{"crop_scale_min": 1, "rotation_deg": 5, "activation": "relu6", "init": "kaiming_normal", "momentum": 0.95, "epochs": 64.3, "weight_decay": 0.005, "adamw_weight_decay_other_params": 0.01}
Rows from block 4, named by matrix and row number. Rows with one number belong to one channel. Each number is 200 + 20 x the weight over its row's rms, rounded and kept within 0 to 999. All counts start at 0. After the name is the row's rms in percent of the matrix's.
# convs0: expand pointwise conv (model.blocks.4.convs.0.weight, 480x80x1x1), inputs 0-39
# convs1: depthwise 5x5 conv (model.blocks.4.convs.1.weight, 480x1x5x5, trained with AdamW), a 5x5 kernel
# convs2: project pointwise conv (model.blocks.4.convs.2.weight, 80x480x1x1, transposed), outputs 0-39
convs0.311,104,198,192,222,196,226,178,180,189,208,220,209,198,198,191,173,228,203,181,190,215,211,219,229,208,217,159,198,229,230,199,199,185,196,184,204,256,184,195,169,221
convs1.311,095,211,207,223,225,214,189,200,205,249,237,196,176,187,191,196,199,200,199,172,173,199,224,211,162,195
convs2.311,101,212,216,188,231,215,229,218,224,193,210,196,207,202,228,234,223,185,181,190,212,164,211,186,218,233,191,188,222,192,199,194,204,198,166,221,239,183,194,158,188
convs0.312,093,222,204,206,155,166,194,218,223,196,191,206,213,213,186,222,200,242,219,223,215,182,178,200,221,168,190,233,211,211,207,226,229,206,212,199,195,186,223,227,212
convs1.312,099,181,218,202,186,222,184,208,198,163,203,204,211,212,176,209,199,188,193,164,212,246,218,171,194,231
convs2.312,087,198,167,158,178,228,205,224,226,196,218,222,196,179,195,177,212,213,190,200,179,205,211,163,249,181,195,200,222,201,170,221,214,230,219,201,175,204,193,182,190
convs0.313,101,156,169,181,206,214,197,180,209,186,230,215,204,184,181,204,191,214,200,210,222,225,190,207,184,181,189,175,196,204,225,198,185,192,204,207,195,185,194,205,170
convs1.313,092,167,180,201,230,187,205,219,228,209,207,220,224,204,201,171,205,170,187,164,209,177,189,164,199,205
convs2.313,081,211,158,235,179,207,197,179,206,205,199,183,218,227,177,181,205,262,175,203,205,213,196,186,181,197,240,184,198,193,149,185,226,176,234,204,187,196,197,187,193
convs0.314,105,186,203,196,181,193,196,182,192,242,190,185,200,175,198,203,184,206,220,184,243,211,220,159,186,210,215,231,235,231,208,184,189,200,218,187,183,202,234,177,207
convs1.314,100,171,164,195,210,200,169,159,200,204,224,185,177,188,219,213,222,214,203,197,214,203,184,188,192,241
convs2.314,082,189,179,207,204,153,216,214,189,184,236,228,162,192,199,234,223,171,178,203,201,193,182,185,195,158,217,229,217,219,194,188,207,169,196,189,219,176,205,195,181
convs0.315,094,204,168,221,202,195,214,191,174,205,193,189,220,190,220,195,227,188,191,188,209,219,183,192,208,194,189,151,177,147,208,229,201,198,193,153,219,204,214,152,194
convs1.315,103,173,171,166,165,174,212,212,220,216,207,197,213,225,210,209,197,212,196,201,190,184,191,164,162,202
convs2.315,110,224,183,185,211,221,227,203,193,184,191,176,183,215,210,210,181,208,187,187,164,184,214,207,193,188,230,172,202,175,208,202,179,155,197,182,197,194,174,185,252
convs0.316,095,191,188,198,237,182,220,155,215,175,206,212,206,177,215,186,177,183,207,209,234,188,229,198,184,199,207,203,210,193,198,165,190,190,240,196,166,181,186,206,171
convs1.316,101,223,207,214,197,227,224,233,216,182,198,181,188,205,198,175,199,172,197,181,211,205,176,163,175,165
convs2.316,096,184,211,161,183,176,192,221,188,187,232,193,213,215,182,209,188,204,182,203,178,177,235,199,193,220,202,214,173,190,196,189,218,139,186,200,229,254,218,215,218
convs0.317,090,167,192,228,206,209,162,211,189,198,225,204,229,163,210,187,171,210,216,164,203,206,199,173,189,215,186,211,195,174,174,233,218,210,222,185,196,185,213,224,197
convs1.317,103,217,182,164,200,192,195,156,183,184,212,198,230,222,213,183,204,221,228,222,165,192,185,202,187,212
convs2.317,106,160,228,217,202,236,202,171,220,240,191,194,167,231,199,208,200,196,220,221,214,198,180,183,241,217,183,222,178,199,193,199,208,180,186,173,178,186,184,196,175
convs0.318,099,205,231,238,174,202,230,203,195,218,210,194,188,199,216,234,203,200,179,213,219,208,188,176,198,182,196,211,221,177,206,211,198,178,225,164,233,182,164,231,210
convs1.318,095,177,188,173,191,173,187,185,183,186,196,203,176,187,174,187,211,178,202,189,224,227,235,230,229,217
convs2.318,119,200,178,178,214,192,217,186,215,251,209,204,209,209,195,231,220,210,212,197,186,216,218,200,195,208,196,168,196,205,167,238,225,232,207,175,212,184,218,179,192
convs0.319,088,206,204,196,211,189,191,209,196,185,157,194,186,219,180,173,189,205,178,195,191,196,164,252,192,154,181,179,181,172,219,204,180,207,206,216,177,214,199,209,229
convs1.319,101,184,170,206,211,220,190,189,209,217,198,213,214,216,213,174,224,229,212,161,171,216,209,187,170,169
convs2.319,110,201,179,188,178,174,164,221,164,202,181,213,190,212,213,199,179,259,213,216,210,202,240,221,210,201,228,212,185,185,166,173,166,214,181,191,202,220,166,178,187
convs0.320,105,190,188,216,202,196,160,180,209,212,183,189,181,195,194,211,211,231,171,207,155,220,215,174,217,198,229,208,231,220,232,184,177,199,219,221,196,221,240,200,164
convs1.320,092,216,233,189,179,189,233,240,210,209,196,226,206,180,183,191,202,190,183,167,202,172,166,201,190,211
convs2.320,080,216,223,209,180,173,209,200,206,191,186,206,193,186,230,183,198,202,183,170,185,225,241,162,182,183,218,245,202,205,224,221,192,192,183,245,194,191,225,191,190
convs0.321,095,181,188,176,179,195,177,182,217,220,200,179,193,220,208,234,185,233,239,204,169,205,191,177,195,221,219,205,181,188,216,217,215,240,221,238,205,155,172,200,183
convs1.321,091,195,190,177,206,189,200,177,193,253,212,193,180,187,252,201,201,194,176,222,200,197,176,177,202,190
convs2.321,092,144,170,188,196,211,220,207,216,236,181,212,191,211,162,213,178,175,216,212,189,196,219,230,180,167,196,188,181,186,182,200,181,180,201,221,182,202,207,206,200
convs0.322,099,208,212,204,202,227,212,204,235,220,199,221,233,206,186,215,221,223,174,183,201,169,224,207,207,210,180,207,189,183,179,214,207,199,197,205,221,225,201,208,191
convs1.322,103,207,202,185,202,202,216,213,238,203,224,238,196,198,230,230,224,231,234,195,213,192,215,225,208,211
convs2.322,126,185,219,211,187,208,158,183,207,229,210,207,203,194,224,207,229,241,193,225,196,167,204,179,217,179,214,202,181,226,183,218,235,208,202,210,233,211,245,179,220
convs0.323,096,201,197,169,212,185,202,183,180,185,221,215,223,184,179,206,223,170,200,195,210,184,186,194,169,208,220,184,172,194,219,239,226,224,241,177,167,179,238,235,195
convs1.323,100,199,222,170,181,200,224,195,173,200,209,222,163,190,206,222,191,168,212,228,215,167,196,224,207,180
convs2.323,091,165,243,193,208,211,209,210,213,216,176,206,190,216,204,177,209,216,193,208,231,151,216,229,157,248,228,205,194,187,174,218,206,247,202,236,187,203,185,207,211
convs0.324,097,203,214,183,202,224,218,208,207,236,199,204,174,187,227,200,219,190,199,174,156,231,177,222,200,188,169,173,230,189,225,197,220,199,191,238,229,239,228,202,213
convs1.324,096,204,202,207,204,186,217,185,181,201,190,217,167,190,238,200,192,169,234,223,175,178,189,240,186,194
convs2.324,098,213,210,203,169,207,182,210,223,226,175,188,179,185,166,201,178,215,203,223,177,183,214,203,206,238,182,176,189,227,177,193,171,215,204,219,202,183,178,192,203
convs0.325,101,176,193,162,177,197,217,227,187,181,231,188,235,221,200,225,183,198,213,198,174,183,219,155,212,219,222,203,179,225,188,182,170,209,212,196,214,173,211,192,211
convs1.325,102,176,177,186,182,178,168,193,188,201,229,171,183,200,216,245,184,185,206,216,226,197,179,194,199,222
convs2.325,118,185,217,164,198,186,205,176,176,204,226,204,215,221,199,170,184,210,194,159,174,169,177,208,221,166,176,211,230,215,160,177,204,179,203,198,162,214,224,216,179
convs0.326,102,189,186,184,207,196,212,182,240,206,211,228,210,198,212,226,172,175,171,187,180,225,182,180,206,198,240,209,190,190,196,210,204,184,213,202,168,212,200,182,181
convs1.326,111,196,180,183,178,179,180,170,158,169,185,211,179,188,194,186,195,211,220,219,193,224,223,233,200,209
convs2.326,097,174,205,189,207,193,194,210,205,239,196,200,181,231,202,220,180,235,206,207,186,202,231,221,221,209,198,191,202,219,205,224,194,195,176,185,177,222,205,234,217
convs0.327,099,213,199,230,146,184,171,210,230,194,214,189,187,190,219,222,195,202,191,193,185,197,204,200,185,181,173,181,189,192,185,183,202,258,211,222,177,210,188,207,156
convs1.327,101,195,218,197,188,182,209,191,203,197,191,233,219,178,179,184,218,211,190,177,171,240,237,205,236,200
convs2.327,109,194,188,179,211,185,191,187,176,175,176,188,184,189,168,170,161,182,219,233,204,204,162,193,208,164,226,181,192,205,187,225,213,197,201,204,192,202,207,194,190
convs0.328,102,193,188,189,216,199,184,202,218,196,220,185,180,208,200,209,219,220,223,203,217,196,215,177,238,221,259,197,193,149,202,225,212,191,218,187,209,183,199,176,164
convs1.328,101,185,186,195,198,198,165,183,197,180,171,176,186,202,201,180,173,176,195,184,179,183,175,169,161,186
convs2.328,101,201,243,219,183,216,236,173,216,211,183,207,193,212,168,237,204,216,211,194,195,215,185,210,205,222,171,171,239,236,179,225,195,181,186,223,215,220,185,225,209
convs0.329,091,182,187,203,200,182,211,196,243,207,189,177,224,211,188,222,155,212,200,207,185,200,240,178,250,212,234,180,217,223,218,187,177,185,203,178,221,164,215,179,183
convs1.329,099,211,169,163,160,200,192,197,226,193,196,213,245,226,200,183,209,203,191,186,174,172,206,204,199,198
convs2.329,076,172,181,187,225,218,206,202,211,200,173,190,187,175,206,177,209,221,172,184,192,225,199,209,202,185,205,191,194,162,201,176,210,187,215,214,176,194,168,200,186
convs0.330,095,201,187,210,220,229,200,192,182,200,218,175,202,177,187,165,252,195,194,203,183,205,212,187,223,235,244,177,173,198,223,207,194,204,163,185,196,223,205,217,197
convs1.330,097,206,213,222,195,188,194,217,235,190,162,211,231,222,183,185,213,243,226,203,187,222,203,190,219,189
convs2.330,089,219,234,207,232,232,166,200,187,207,210,176,188,193,203,182,215,207,153,220,201,204,201,213,204,215,173,223,180,195,240,164,242,200,197,199,173,193,216,204,227
convs0.331,100,221,184,200,208,184,208,206,238,202,202,198,189,183,219,210,182,194,186,232,164,236,214,203,162,207,213,225,220,224,203,223,217,206,175,186,197,197,216,198,197
convs1.331,099,188,192,235,171,205,187,234,195,182,163,194,222,198,193,184,181,202,195,216,232,172,191,215,200,233
convs2.331,076,229,217,221,175,199,191,232,159,230,180,200,220,210,225,213,170,236,224,190,184,225,205,201,231,234,226,227,188,198,187,212,201,237,146,194,192,235,169,183,182
convs0.332,101,218,187,193,208,183,218,199,175,184,193,176,159,181,192,224,211,231,223,220,178,226,225,208,205,237,191,221,178,184,205,189,200,224,191,207,212,180,180,192,205
convs1.332,109,177,193,157,171,197,210,205,207,209,225,208,227,230,220,215,197,190,196,196,178,205,175,162,174,211
convs2.332,096,186,162,181,187,221,167,162,218,214,183,195,215,196,170,204,203,208,218,219,181,200,165,216,188,219,179,184,195,219,224,218,219,181,180,202,200,167,201,216,184
convs0.333,108,215,184,169,208,215,216,165,185,238,203,190,184,203,190,189,158,192,200,222,219,199,189,209,218,187,212,183,196,192,194,203,196,168,163,216,233,183,215,195,160
convs1.333,104,244,193,191,193,186,192,207,197,202,178,228,203,201,185,185,248,215,197,193,163,212,210,194,166,180
convs2.333,104,200,234,219,188,198,189,219,213,158,173,207,178,187,201,212,185,221,152,184,200,217,184,237,188,206,207,162,170,191,193,221,193,208,201,219,182,201,239,207,223
convs0.334,102,188,200,176,195,224,192,206,202,193,220,195,170,196,212,214,206,191,246,195,189,172,166,197,194,162,223,217,221,188,170,196,199,191,224,181,191,236,170,229,175
convs1.334,100,168,207,208,242,208,183,214,208,206,214,165,160,194,222,215,181,172,198,207,221,192,181,185,197,220
convs2.334,096,188,184,169,201,192,129,205,154,182,181,178,189,180,185,199,200,191,177,201,226,184,183,202,219,199,185,191,207,199,197,220,204,178,211,204,222,217,222,224,183
convs0.335,099,181,198,207,196,199,211,238,207,188,191,192,229,204,222,232,177,221,175,208,185,159,211,231,177,211,171,219,200,175,188,159,169,217,195,195,193,184,188,238,225
convs1.335,102,210,188,173,200,237,213,225,211,199,212,214,201,161,201,238,179,186,182,203,188,167,188,172,189,187
convs2.335,076,204,162,175,195,197,204,209,169,178,200,207,188,185,184,212,181,218,206,203,223,218,200,216,233,219,197,206,224,189,238,211,216,212,142,136,213,203,231,204,224
convs0.336,107,186,182,206,213,211,173,209,225,191,209,181,217,172,215,168,217,226,193,177,212,185,176,168,227,222,183,206,235,239,194,194,206,226,178,159,188,173,182,163,206
convs1.336,095,222,219,219,204,199,224,214,204,175,190,218,223,192,164,180,225,229,185,169,203,229,214,198,179,176
convs2.336,100,191,205,213,202,231,222,222,198,218,182,175,204,174,189,223,163,193,202,213,181,212,214,214,215,215,211,190,180,189,231,221,202,198,197,188,238,223,197,209,227
convs0.337,107,182,205,203,174,167,186,218,194,184,214,208,205,221,200,191,221,203,206,246,245,158,187,206,210,217,225,193,183,195,208,194,190,202,202,206,188,203,167,180,218
convs1.337,108,170,185,197,191,209,188,203,181,194,207,228,204,156,239,194,233,202,191,241,172,200,197,188,209,205
convs2.337,066,195,204,173,215,206,183,166,217,177,234,179,220,187,186,201,187,162,207,175,177,185,214,209,187,233,190,177,177,185,210,180,141,194,205,210,192,223,217,196,194
convs0.338,100,225,201,200,160,246,219,153,186,213,197,173,235,195,227,214,203,216,185,227,169,206,192,192,197,217,238,180,215,204,199,169,191,189,224,224,179,214,192,204,219
convs1.338,103,193,204,195,208,214,168,167,146,171,187,217,228,204,208,179,210,204,219,227,201,218,189,203,215,185
convs2.338,089,221,213,204,209,190,186,149,181,228,208,255,176,221,202,188,206,192,181,200,196,181,206,226,205,227,185,219,193,174,221,200,207,189,216,204,169,133,206,192,197
convs0.339,105,206,212,184,188,198,171,219,176,227,251,169,222,238,209,209,191,197,206,200,238,210,196,207,169,222,200,204,217,214,189,208,227,195,198,193,230,177,191,173,206
convs1.339,100,222,238,200,170,192,224,213,183,190,186,214,197,205,220,218,229,183,177,166,213,212,181,170,182,185
convs2.339,088,217,204,190,206,199,169,192,194,206,177,174,199,222,201,190,208,172,195,242,229,221,185,206,187,226,173,137,176,207,231,204,198,193,201,211,203,221,226,213,228
convs0.340,102,188,177,223,173,146,205,199,251,194,192,222,191,210,213,199,173,188,200,160,224,226,205,200,198,174,203,231,204,180,243,181,211,211,186,189,193,190,230,215,182
convs1.340,087,164,168,185,200,199,237,228,196,176,195,222,209,207,201,184,223,222,216,209,207,165,183,177,198,180
convs2.340,064,185,199,188,233,197,202,222,232,237,195,197,189,191,203,205,230,194,189,168,227,200,179,232,197,204,224,215,190,199,194,212,175,232,216,182,206,196,198,206,221
convs0.341,100,188,165,206,192,190,196,205,195,209,219,189,227,197,185,204,185,205,181,233,226,218,233,225,190,195,209,207,227,198,188,190,161,194,175,187,220,217,217,227,205
convs1.341,096,182,161,176,172,210,204,220,196,190,193,215,229,232,225,182,216,205,180,213,205,177,165,199,180,201
convs2.341,094,255,217,156,225,193,209,211,149,201,223,220,185,222,177,195,208,223,200,181,192,199,214,206,226,221,167,191,176,190,188,189,190,210,196,222,231,222,175,252,202
convs0.342,104,203,237,189,194,204,189,199,197,203,200,225,162,175,218,186,193,189,226,160,195,231,192,210,180,224,233,198,209,206,208,204,159,219,178,146,209,223,211,219,207
convs1.342,100,204,215,197,229,210,211,196,189,200,208,220,183,213,213,202,215,223,229,205,217,229,239,236,226,235
convs2.342,132,195,194,229,238,219,173,206,223,195,195,163,195,203,204,196,234,215,211,209,219,150,231,195,202,201,166,207,219,182,178,174,210,207,181,170,200,180,234,203,197
convs0.343,094,173,190,194,210,173,239,157,170,163,187,229,203,177,211,166,199,175,207,199,182,178,167,197,229,197,189,186,230,177,190,214,191,187,201,207,208,163,186,202,200
convs1.343,101,199,195,185,186,186,192,214,226,200,182,197,217,224,232,195,161,170,181,185,186,212,172,163,174,192
convs2.343,092,233,193,216,203,199,219,181,199,215,179,165,163,185,201,248,210,238,172,187,198,193,189,187,161,172,204,213,210,235,178,178,203,202,183,193,216,216,185,177,209
convs0.344,101,198,160,193,215,209,199,188,197,211,187,187,186,184,226,229,212,171,226,191,188,201,227,202,240,226,231,181,217,242,189,186,191,173,228,235,186,251,212,188,224
convs1.344,095,199,193,211,206,153,207,176,216,229,178,196,160,192,221,181,217,180,166,228,199,211,200,193,208,209
convs2.344,083,170,156,171,210,183,190,199,215,218,217,179,164,187,174,215,208,187,179,233,219,192,200,219,190,194,187,198,204,175,194,191,190,184,220,202,187,154,207,211,198
convs0.345,102,188,221,206,203,219,208,183,185,206,182,158,195,164,198,195,226,199,195,238,189,197,193,228,212,174,190,176,169,185,208,229,179,208,174,199,192,187,211,234,226
convs1.345,100,196,192,170,202,168,200,203,186,206,198,206,247,175,183,221,219,211,193,190,188,218,218,151,197,183
convs2.345,084,196,199,181,200,179,167,164,213,205,206,196,210,180,191,204,220,183,179,239,164,178,179,173,193,185,210,198,173,204,228,190,166,182,183,225,222,201,171,198,195
convs0.346,099,204,213,209,182,191,237,187,195,206,209,215,212,166,201,202,198,203,190,214,207,218,210,215,223,245,193,174,240,193,228,208,203,196,184,212,207,248,228,183,222
convs1.346,092,226,227,230,228,203,182,206,237,206,229,182,182,183,194,192,184,186,187,200,161,174,183,208,197,189
convs2.346,107,213,222,196,190,229,157,176,216,182,166,187,198,206,188,229,209,194,201,192,226,239,191,218,229,203,215,188,186,176,208,176,165,219,181,208,165,217,205,198,218
convs0.347,098,208,173,236,203,202,189,189,240,223,196,202,197,206,174,229,203,236,205,189,222,196,175,199,208,180,211,157,201,190,173,180,216,216,197,221,187,169,190,215,202
convs1.347,096,192,212,203,185,188,209,202,174,214,215,188,189,211,200,176,169,229,217,194,178,201,253,240,211,205
convs2.347,098,196,197,194,213,189,186,224,189,194,212,212,223,194,182,181,188,187,243,218,193,197,221,198,195,193,191,182,217,201,246,223,169,250,202,212,212,186,178,223,168
convs0.348,097,235,213,243,206,178,239,180,226,168,185,200,204,195,229,215,247,173,208,195,165,188,220,219,198,198,224,195,191,224,183,224,175,195,174,188,193,209,182,223,177
convs1.348,111,205,221,196,223,233,221,210,178,209,206,205,198,174,184,208,179,176,176,172,181,155,185,187,181,184
convs2.348,097,209,222,177,204,217,215,217,235,215,177,217,207,196,204,198,191,223,213,161,219,197,204,210,198,189,207,185,188,168,214,220,243,213,215,229,174,171,193,228,169
convs0.349,096,211,180,194,223,154,160,208,189,240,214,221,173,202,202,180,150,180,185,193,198,225,202,185,200,184,207,204,178,237,208,206,213,209,210,203,203,188,228,196,233
convs1.349,105,185,196,169,210,171,185,180,196,211,210,156,219,204,198,171,173,221,221,218,199,178,208,233,216,201
convs2.349,097,190,200,205,208,180,187,214,197,244,151,228,202,180,222,205,178,185,206,210,156,229,190,184,188,183,207,231,205,240,211,208,187,206,160,209,211,223,211,192,201
convs0.350,093,215,174,208,227,242,184,219,216,181,206,194,257,183,212,175,180,195,182,237,158,177,167,179,173,202,215,182,203,205,178,218,204,206,204,212,225,211,186,199,224
convs1.350,091,214,219,239,222,219,212,220,229,212,215,205,214,233,223,216,213,212,233,230,193,194,192,184,175,201
convs2.350,161,220,199,175,205,186,216,205,216,193,201,179,207,198,193,190,168,193,211,238,188,223,187,183,188,216,230,165,211,216,198,200,226,209,189,207,202,209,200,181,221
convs0.351,101,197,202,207,201,212,226,224,200,230,210,196,197,208,156,190,219,185,193,210,204,203,219,200,200,214,227,212,233,195,191,170,203,199,193,210,191,159,197,198,215
convs1.351,099,178,193,198,180,216,173,176,185,178,212,171,186,171,188,215,179,185,198,182,200,216,232,234,214,228
convs2.351,078,207,225,231,202,164,151,195,216,187,192,205,176,184,217,224,184,193,199,191,220,216,189,186,193,209,250,207,192,190,206,222,189,172,210,227,200,197,231,229,234
convs0.352,096,211,202,191,167,199,195,214,171,182,192,220,190,179,177,188,185,195,235,203,170,209,205,200,198,157,197,173,208,217,202,181,197,185,215,243,170,190,198,206,222
convs1.352,102,179,172,170,151,179,192,190,217,192,207,186,201,190,211,200,160,194,222,218,211,185,204,223,223,208
convs2.352,091,189,232,166,169,213,228,245,205,216,167,228,218,206,203,239,165,214,200,172,208,211,200,220,189,213,190,193,202,211,225,217,195,200,196,231,181,177,197,204,206
convs0.353,105,215,200,199,168,215,191,194,174,209,183,178,200,236,215,174,173,189,184,202,189,218,209,239,197,231,203,240,161,185,193,199,162,210,225,210,172,190,221,204,210
convs1.353,104,182,194,216,205,178,210,243,227,220,184,205,226,220,194,179,183,210,218,203,188,189,187,207,198,148
convs2.353,123,224,185,192,200,193,203,172,184,260,215,176,220,176,195,184,172,195,205,191,231,209,200,221,226,196,186,223,201,191,214,209,197,214,169,193,214,194,215,187,175
convs0.354,097,201,207,200,238,205,198,204,203,241,207,208,241,180,209,177,220,195,210,184,159,189,235,198,201,219,200,176,233,192,170,196,220,211,195,239,203,189,206,237,167
convs1.354,096,203,215,247,229,205,224,239,194,224,186,210,173,201,212,188,191,191,185,206,189,182,199,169,188,172
convs2.354,108,250,195,198,170,195,193,198,194,177,177,188,208,204,250,173,195,246,220,212,167,219,182,215,193,193,189,214,215,185,232,177,213,206,209,188,203,217,241,193,183
convs0.355,099,217,205,203,187,215,185,203,191,210,188,187,216,163,217,171,200,197,207,235,222,209,188,198,176,194,185,215,182,205,190,250,222,186,190,216,212,193,211,227,215
convs1.355,096,204,185,179,194,189,188,199,164,174,184,179,237,229,224,185,161,204,216,227,198,192,184,181,204,190
convs2.355,089,211,184,198,200,249,201,215,202,195,214,207,164,201,181,195,225,185,199,193,188,222,160,215,191,218,218,203,174,241,198,190,194,197,185,199,200,190,202,232,206
convs0.356,104,220,172,187,220,188,193,188,180,200,208,200,218,195,218,198,184,213,227,185,194,214,238,208,191,215,206,203,213,189,228,218,204,242,224,200,216,195,200,195,201
convs1.356,103,232,221,200,243,215,227,174,207,210,208,211,186,185,192,197,203,191,183,196,234,172,159,203,192,185
convs2.356,098,197,209,207,175,258,203,185,169,199,191,185,205,248,211,217,199,189,233,208,221,173,215,187,197,167,177,197,175,203,180,203,188,188,189,203,193,227,202,209,170
convs0.357,096,204,206,165,172,209,203,200,218,200,165,225,210,213,198,178,235,191,224,182,232,204,229,221,206,196,193,198,221,217,204,206,182,186,190,210,198,186,216,192,235
convs1.357,096,194,223,236,221,171,159,195,213,202,190,195,216,185,166,190,168,183,215,217,200,194,231,215,201,207
convs2.357,095,186,185,194,208,165,190,191,195,226,175,169,205,179,212,223,186,238,213,185,251,230,203,186,210,212,228,234,205,225,238,219,209,204,201,197,191,241,209,196,211
convs0.358,093,235,206,195,224,217,196,196,174,228,216,186,167,167,189,197,197,203,232,204,168,242,230,189,193,183,189,220,200,197,167,229,169,214,193,190,192,199,192,209,186
convs1.358,097,192,186,213,215,179,190,211,205,207,187,205,250,203,178,174,208,241,204,170,172,212,212,192,194,171
convs2.358,098,211,194,236,219,206,196,223,198,185,185,204,193,230,198,192,204,154,211,199,193,206,240,193,189,213,202,214,173,212,159,193,194,232,171,225,211,205,209,187,172
convs0.359,110,171,219,179,167,198,186,236,229,183,224,218,205,212,224,185,232,186,203,178,218,187,191,219,185,193,216,206,213,202,162,184,226,209,238,191,217,166,194,196,194
convs1.359,100,205,213,208,206,223,184,187,181,224,228,162,178,200,208,220,159,185,180,217,222,180,187,181,186,218
convs2.359,096,178,226,205,148,160,210,253,182,189,198,212,195,229,223,205,166,190,166,207,198,182,224,214,223,188,210,187,188,172,204,204,195,209,215,242,180,221,194,202,196
convs0.360,095,227,207,187,172,249,189,166,174,191,202,201,190,218,180,228,183,195,185,187,205,190,210,178,227,202,207,176,209,173,194,179,201,201,195,190,171,194,192,174,215
convs1.360,108,185,193,191,196,215,153,179,204,213,211,215,230,218,197,181,242,204,172,175,187,180,174,200,204,212
convs2.360,081,207,233,194,166,187,196,194,162,216,200,206,198,183,243,191,190,188,237,212,193,187,183,205,200,208,220,221,175,183,205,192,211,217,177,208,195,184,183,178,195
convs0.361,102,190,187,245,195,220,201,199,217,215,194,198,196,179,231,203,186,209,232,214,210,180,205,218,218,220,239,202,227,219,202,207,181,192,179,214,202,192,205,193,175
convs1.361,125,199,229,218,198,174,195,236,195,174,178,218,213,196,174,183,213,189,182,201,183,198,180,166,172,169
convs2.361,091,185,232,171,178,219,213,222,198,238,217,179,200,211,221,217,179,216,192,185,191,208,228,191,217,206,191,211,208,192,206,205,211,176,208,228,198,210,170,221,199
convs0.362,098,170,210,219,178,172,193,193,204,242,190,197,198,215,205,202,180,186,213,218,175,186,209,188,200,200,217,197,204,208,228,148,166,200,220,232,155,208,214,203,209
convs1.362,098,182,206,197,206,176,222,202,194,202,179,182,171,184,221,230,218,232,242,194,161,182,204,194,189,191
convs2.362,083,209,220,192,174,170,195,183,192,212,198,206,190,247,197,205,174,237,229,234,184,209,216,219,205,201,208,197,197,197,197,223,211,160,211,184,212,225,205,218,210
convs0.363,102,192,202,184,202,209,190,200,191,188,215,214,191,181,158,198,192,186,191,183,216,197,203,209,221,197,219,200,215,223,201,201,183,241,220,183,208,187,202,204,235
convs1.363,101,198,208,195,207,167,182,194,216,161,187,185,202,200,187,224,193,174,170,223,224,170,190,221,235,208
convs2.363,090,208,239,193,197,198,188,207,182,187,215,205,222,203,199,185,200,226,202,209,186,184,215,165,217,204,262,178,191,223,194,185,168,204,208,199,204,220,214,222,220
convs0.364,104,240,215,164,190,208,213,191,208,219,253,189,197,183,192,179,205,195,198,187,213,207,203,249,217,212,194,206,187,196,247,230,201,209,182,173,208,153,235,224,217
convs1.364,093,221,205,214,184,206,198,213,190,179,184,190,172,180,170,187,218,189,186,177,206,245,225,218,226,228
convs2.364,094,211,138,202,152,190,188,211,200,174,206,175,212,203,178,190,201,215,215,182,227,178,225,185,228,188,212,209,239,216,208,188,190,156,181,238,173,209,232,214,197
convs0.365,099,182,199,231,189,217,219,195,214,201,199,210,231,204,191,154,165,180,203,231,213,204,216,180,171,184,224,173,218,174,199,216,186,188,189,160,186,199,203,225,209
convs1.365,098,208,202,190,197,232,211,193,188,188,211,212,186,179,180,185,233,219,211,233,232,188,155,186,176,184
convs2.365,094,212,146,208,185,195,233,199,195,200,202,178,185,204,239,208,210,214,222,202,206,209,193,201,201,204,208,182,226,250,207,208,186,205,239,170,223,212,225,158,220
convs0.366,103,190,191,213,202,184,141,203,201,177,205,175,213,201,215,148,227,212,214,216,226,184,225,178,206,200,234,199,188,198,212,196,165,173,228,192,210,191,201,215,209
convs1.366,109,208,213,163,171,211,191,211,226,189,176,155,211,220,218,161,204,190,204,177,197,207,189,182,183,202
convs2.366,090,180,195,184,166,217,174,222,215,188,188,193,189,207,182,168,159,235,189,247,206,193,206,186,188,243,169,212,215,208,226,219,237,181,208,210,202,183,235,195,194
convs0.367,096,173,181,181,223,180,191,193,174,164,168,197,187,176,192,197,176,212,208,182,170,207,240,225,166,200,217,219,203,231,206,210,185,216,215,213,186,195,216,196,205
convs1.367,095,231,212,195,210,236,229,187,183,212,221,204,184,191,172,202,161,188,227,186,173,204,174,214,187,189
convs2.367,108,175,198,243,180,208,200,196,212,197,201,213,203,189,200,187,166,197,177,192,173,167,199,194,180,238,199,191,208,219,221,190,189,198,207,195,217,223,210,191,198
convs0.368,101,187,221,236,190,216,197,186,221,189,220,208,199,231,204,172,235,207,209,245,214,195,203,191,209,256,197,184,234,239,226,201,221,195,216,213,201,197,170,199,207
convs1.368,108,224,168,170,182,193,212,199,170,197,226,179,168,207,205,220,199,181,197,210,225,181,178,175,212,228
convs2.368,089,215,188,177,205,215,208,189,165,182,178,218,226,193,170,201,210,162,183,220,253,216,170,174,203,203,242,195,169,183,205,220,191,208,225,204,181,199,224,220,194
convs0.369,107,188,192,200,200,213,219,186,230,207,208,198,193,173,245,221,170,163,205,185,199,222,201,216,183,194,197,156,206,203,225,195,179,172,191,223,204,179,220,188,216
convs1.369,096,178,186,188,183,160,169,189,178,193,177,173,176,196,170,208,191,203,169,207,220,214,220,203,205,176
convs2.369,079,209,172,200,220,214,231,178,240,242,219,217,192,189,214,179,181,197,198,188,173,174,166,180,185,199,189,233,197,184,157,212,177,227,168,191,209,211,209,221,226
convs0.370,103,227,211,186,219,187,220,205,195,247,198,191,222,194,201,219,200,188,190,227,215,194,180,217,232,199,210,255,202,173,177,180,204,213,205,181,184,184,202,197,227
convs1.370,100,212,190,167,178,173,199,175,173,185,177,215,188,226,212,192,228,209,200,205,210,235,214,181,165,210
convs2.370,090,193,220,175,255,211,189,189,176,221,208,229,208,220,197,242,154,212,198,209,200,214,190,182,216,210,200,175,184,205,188,207,210,205,186,192,176,209,217,200,190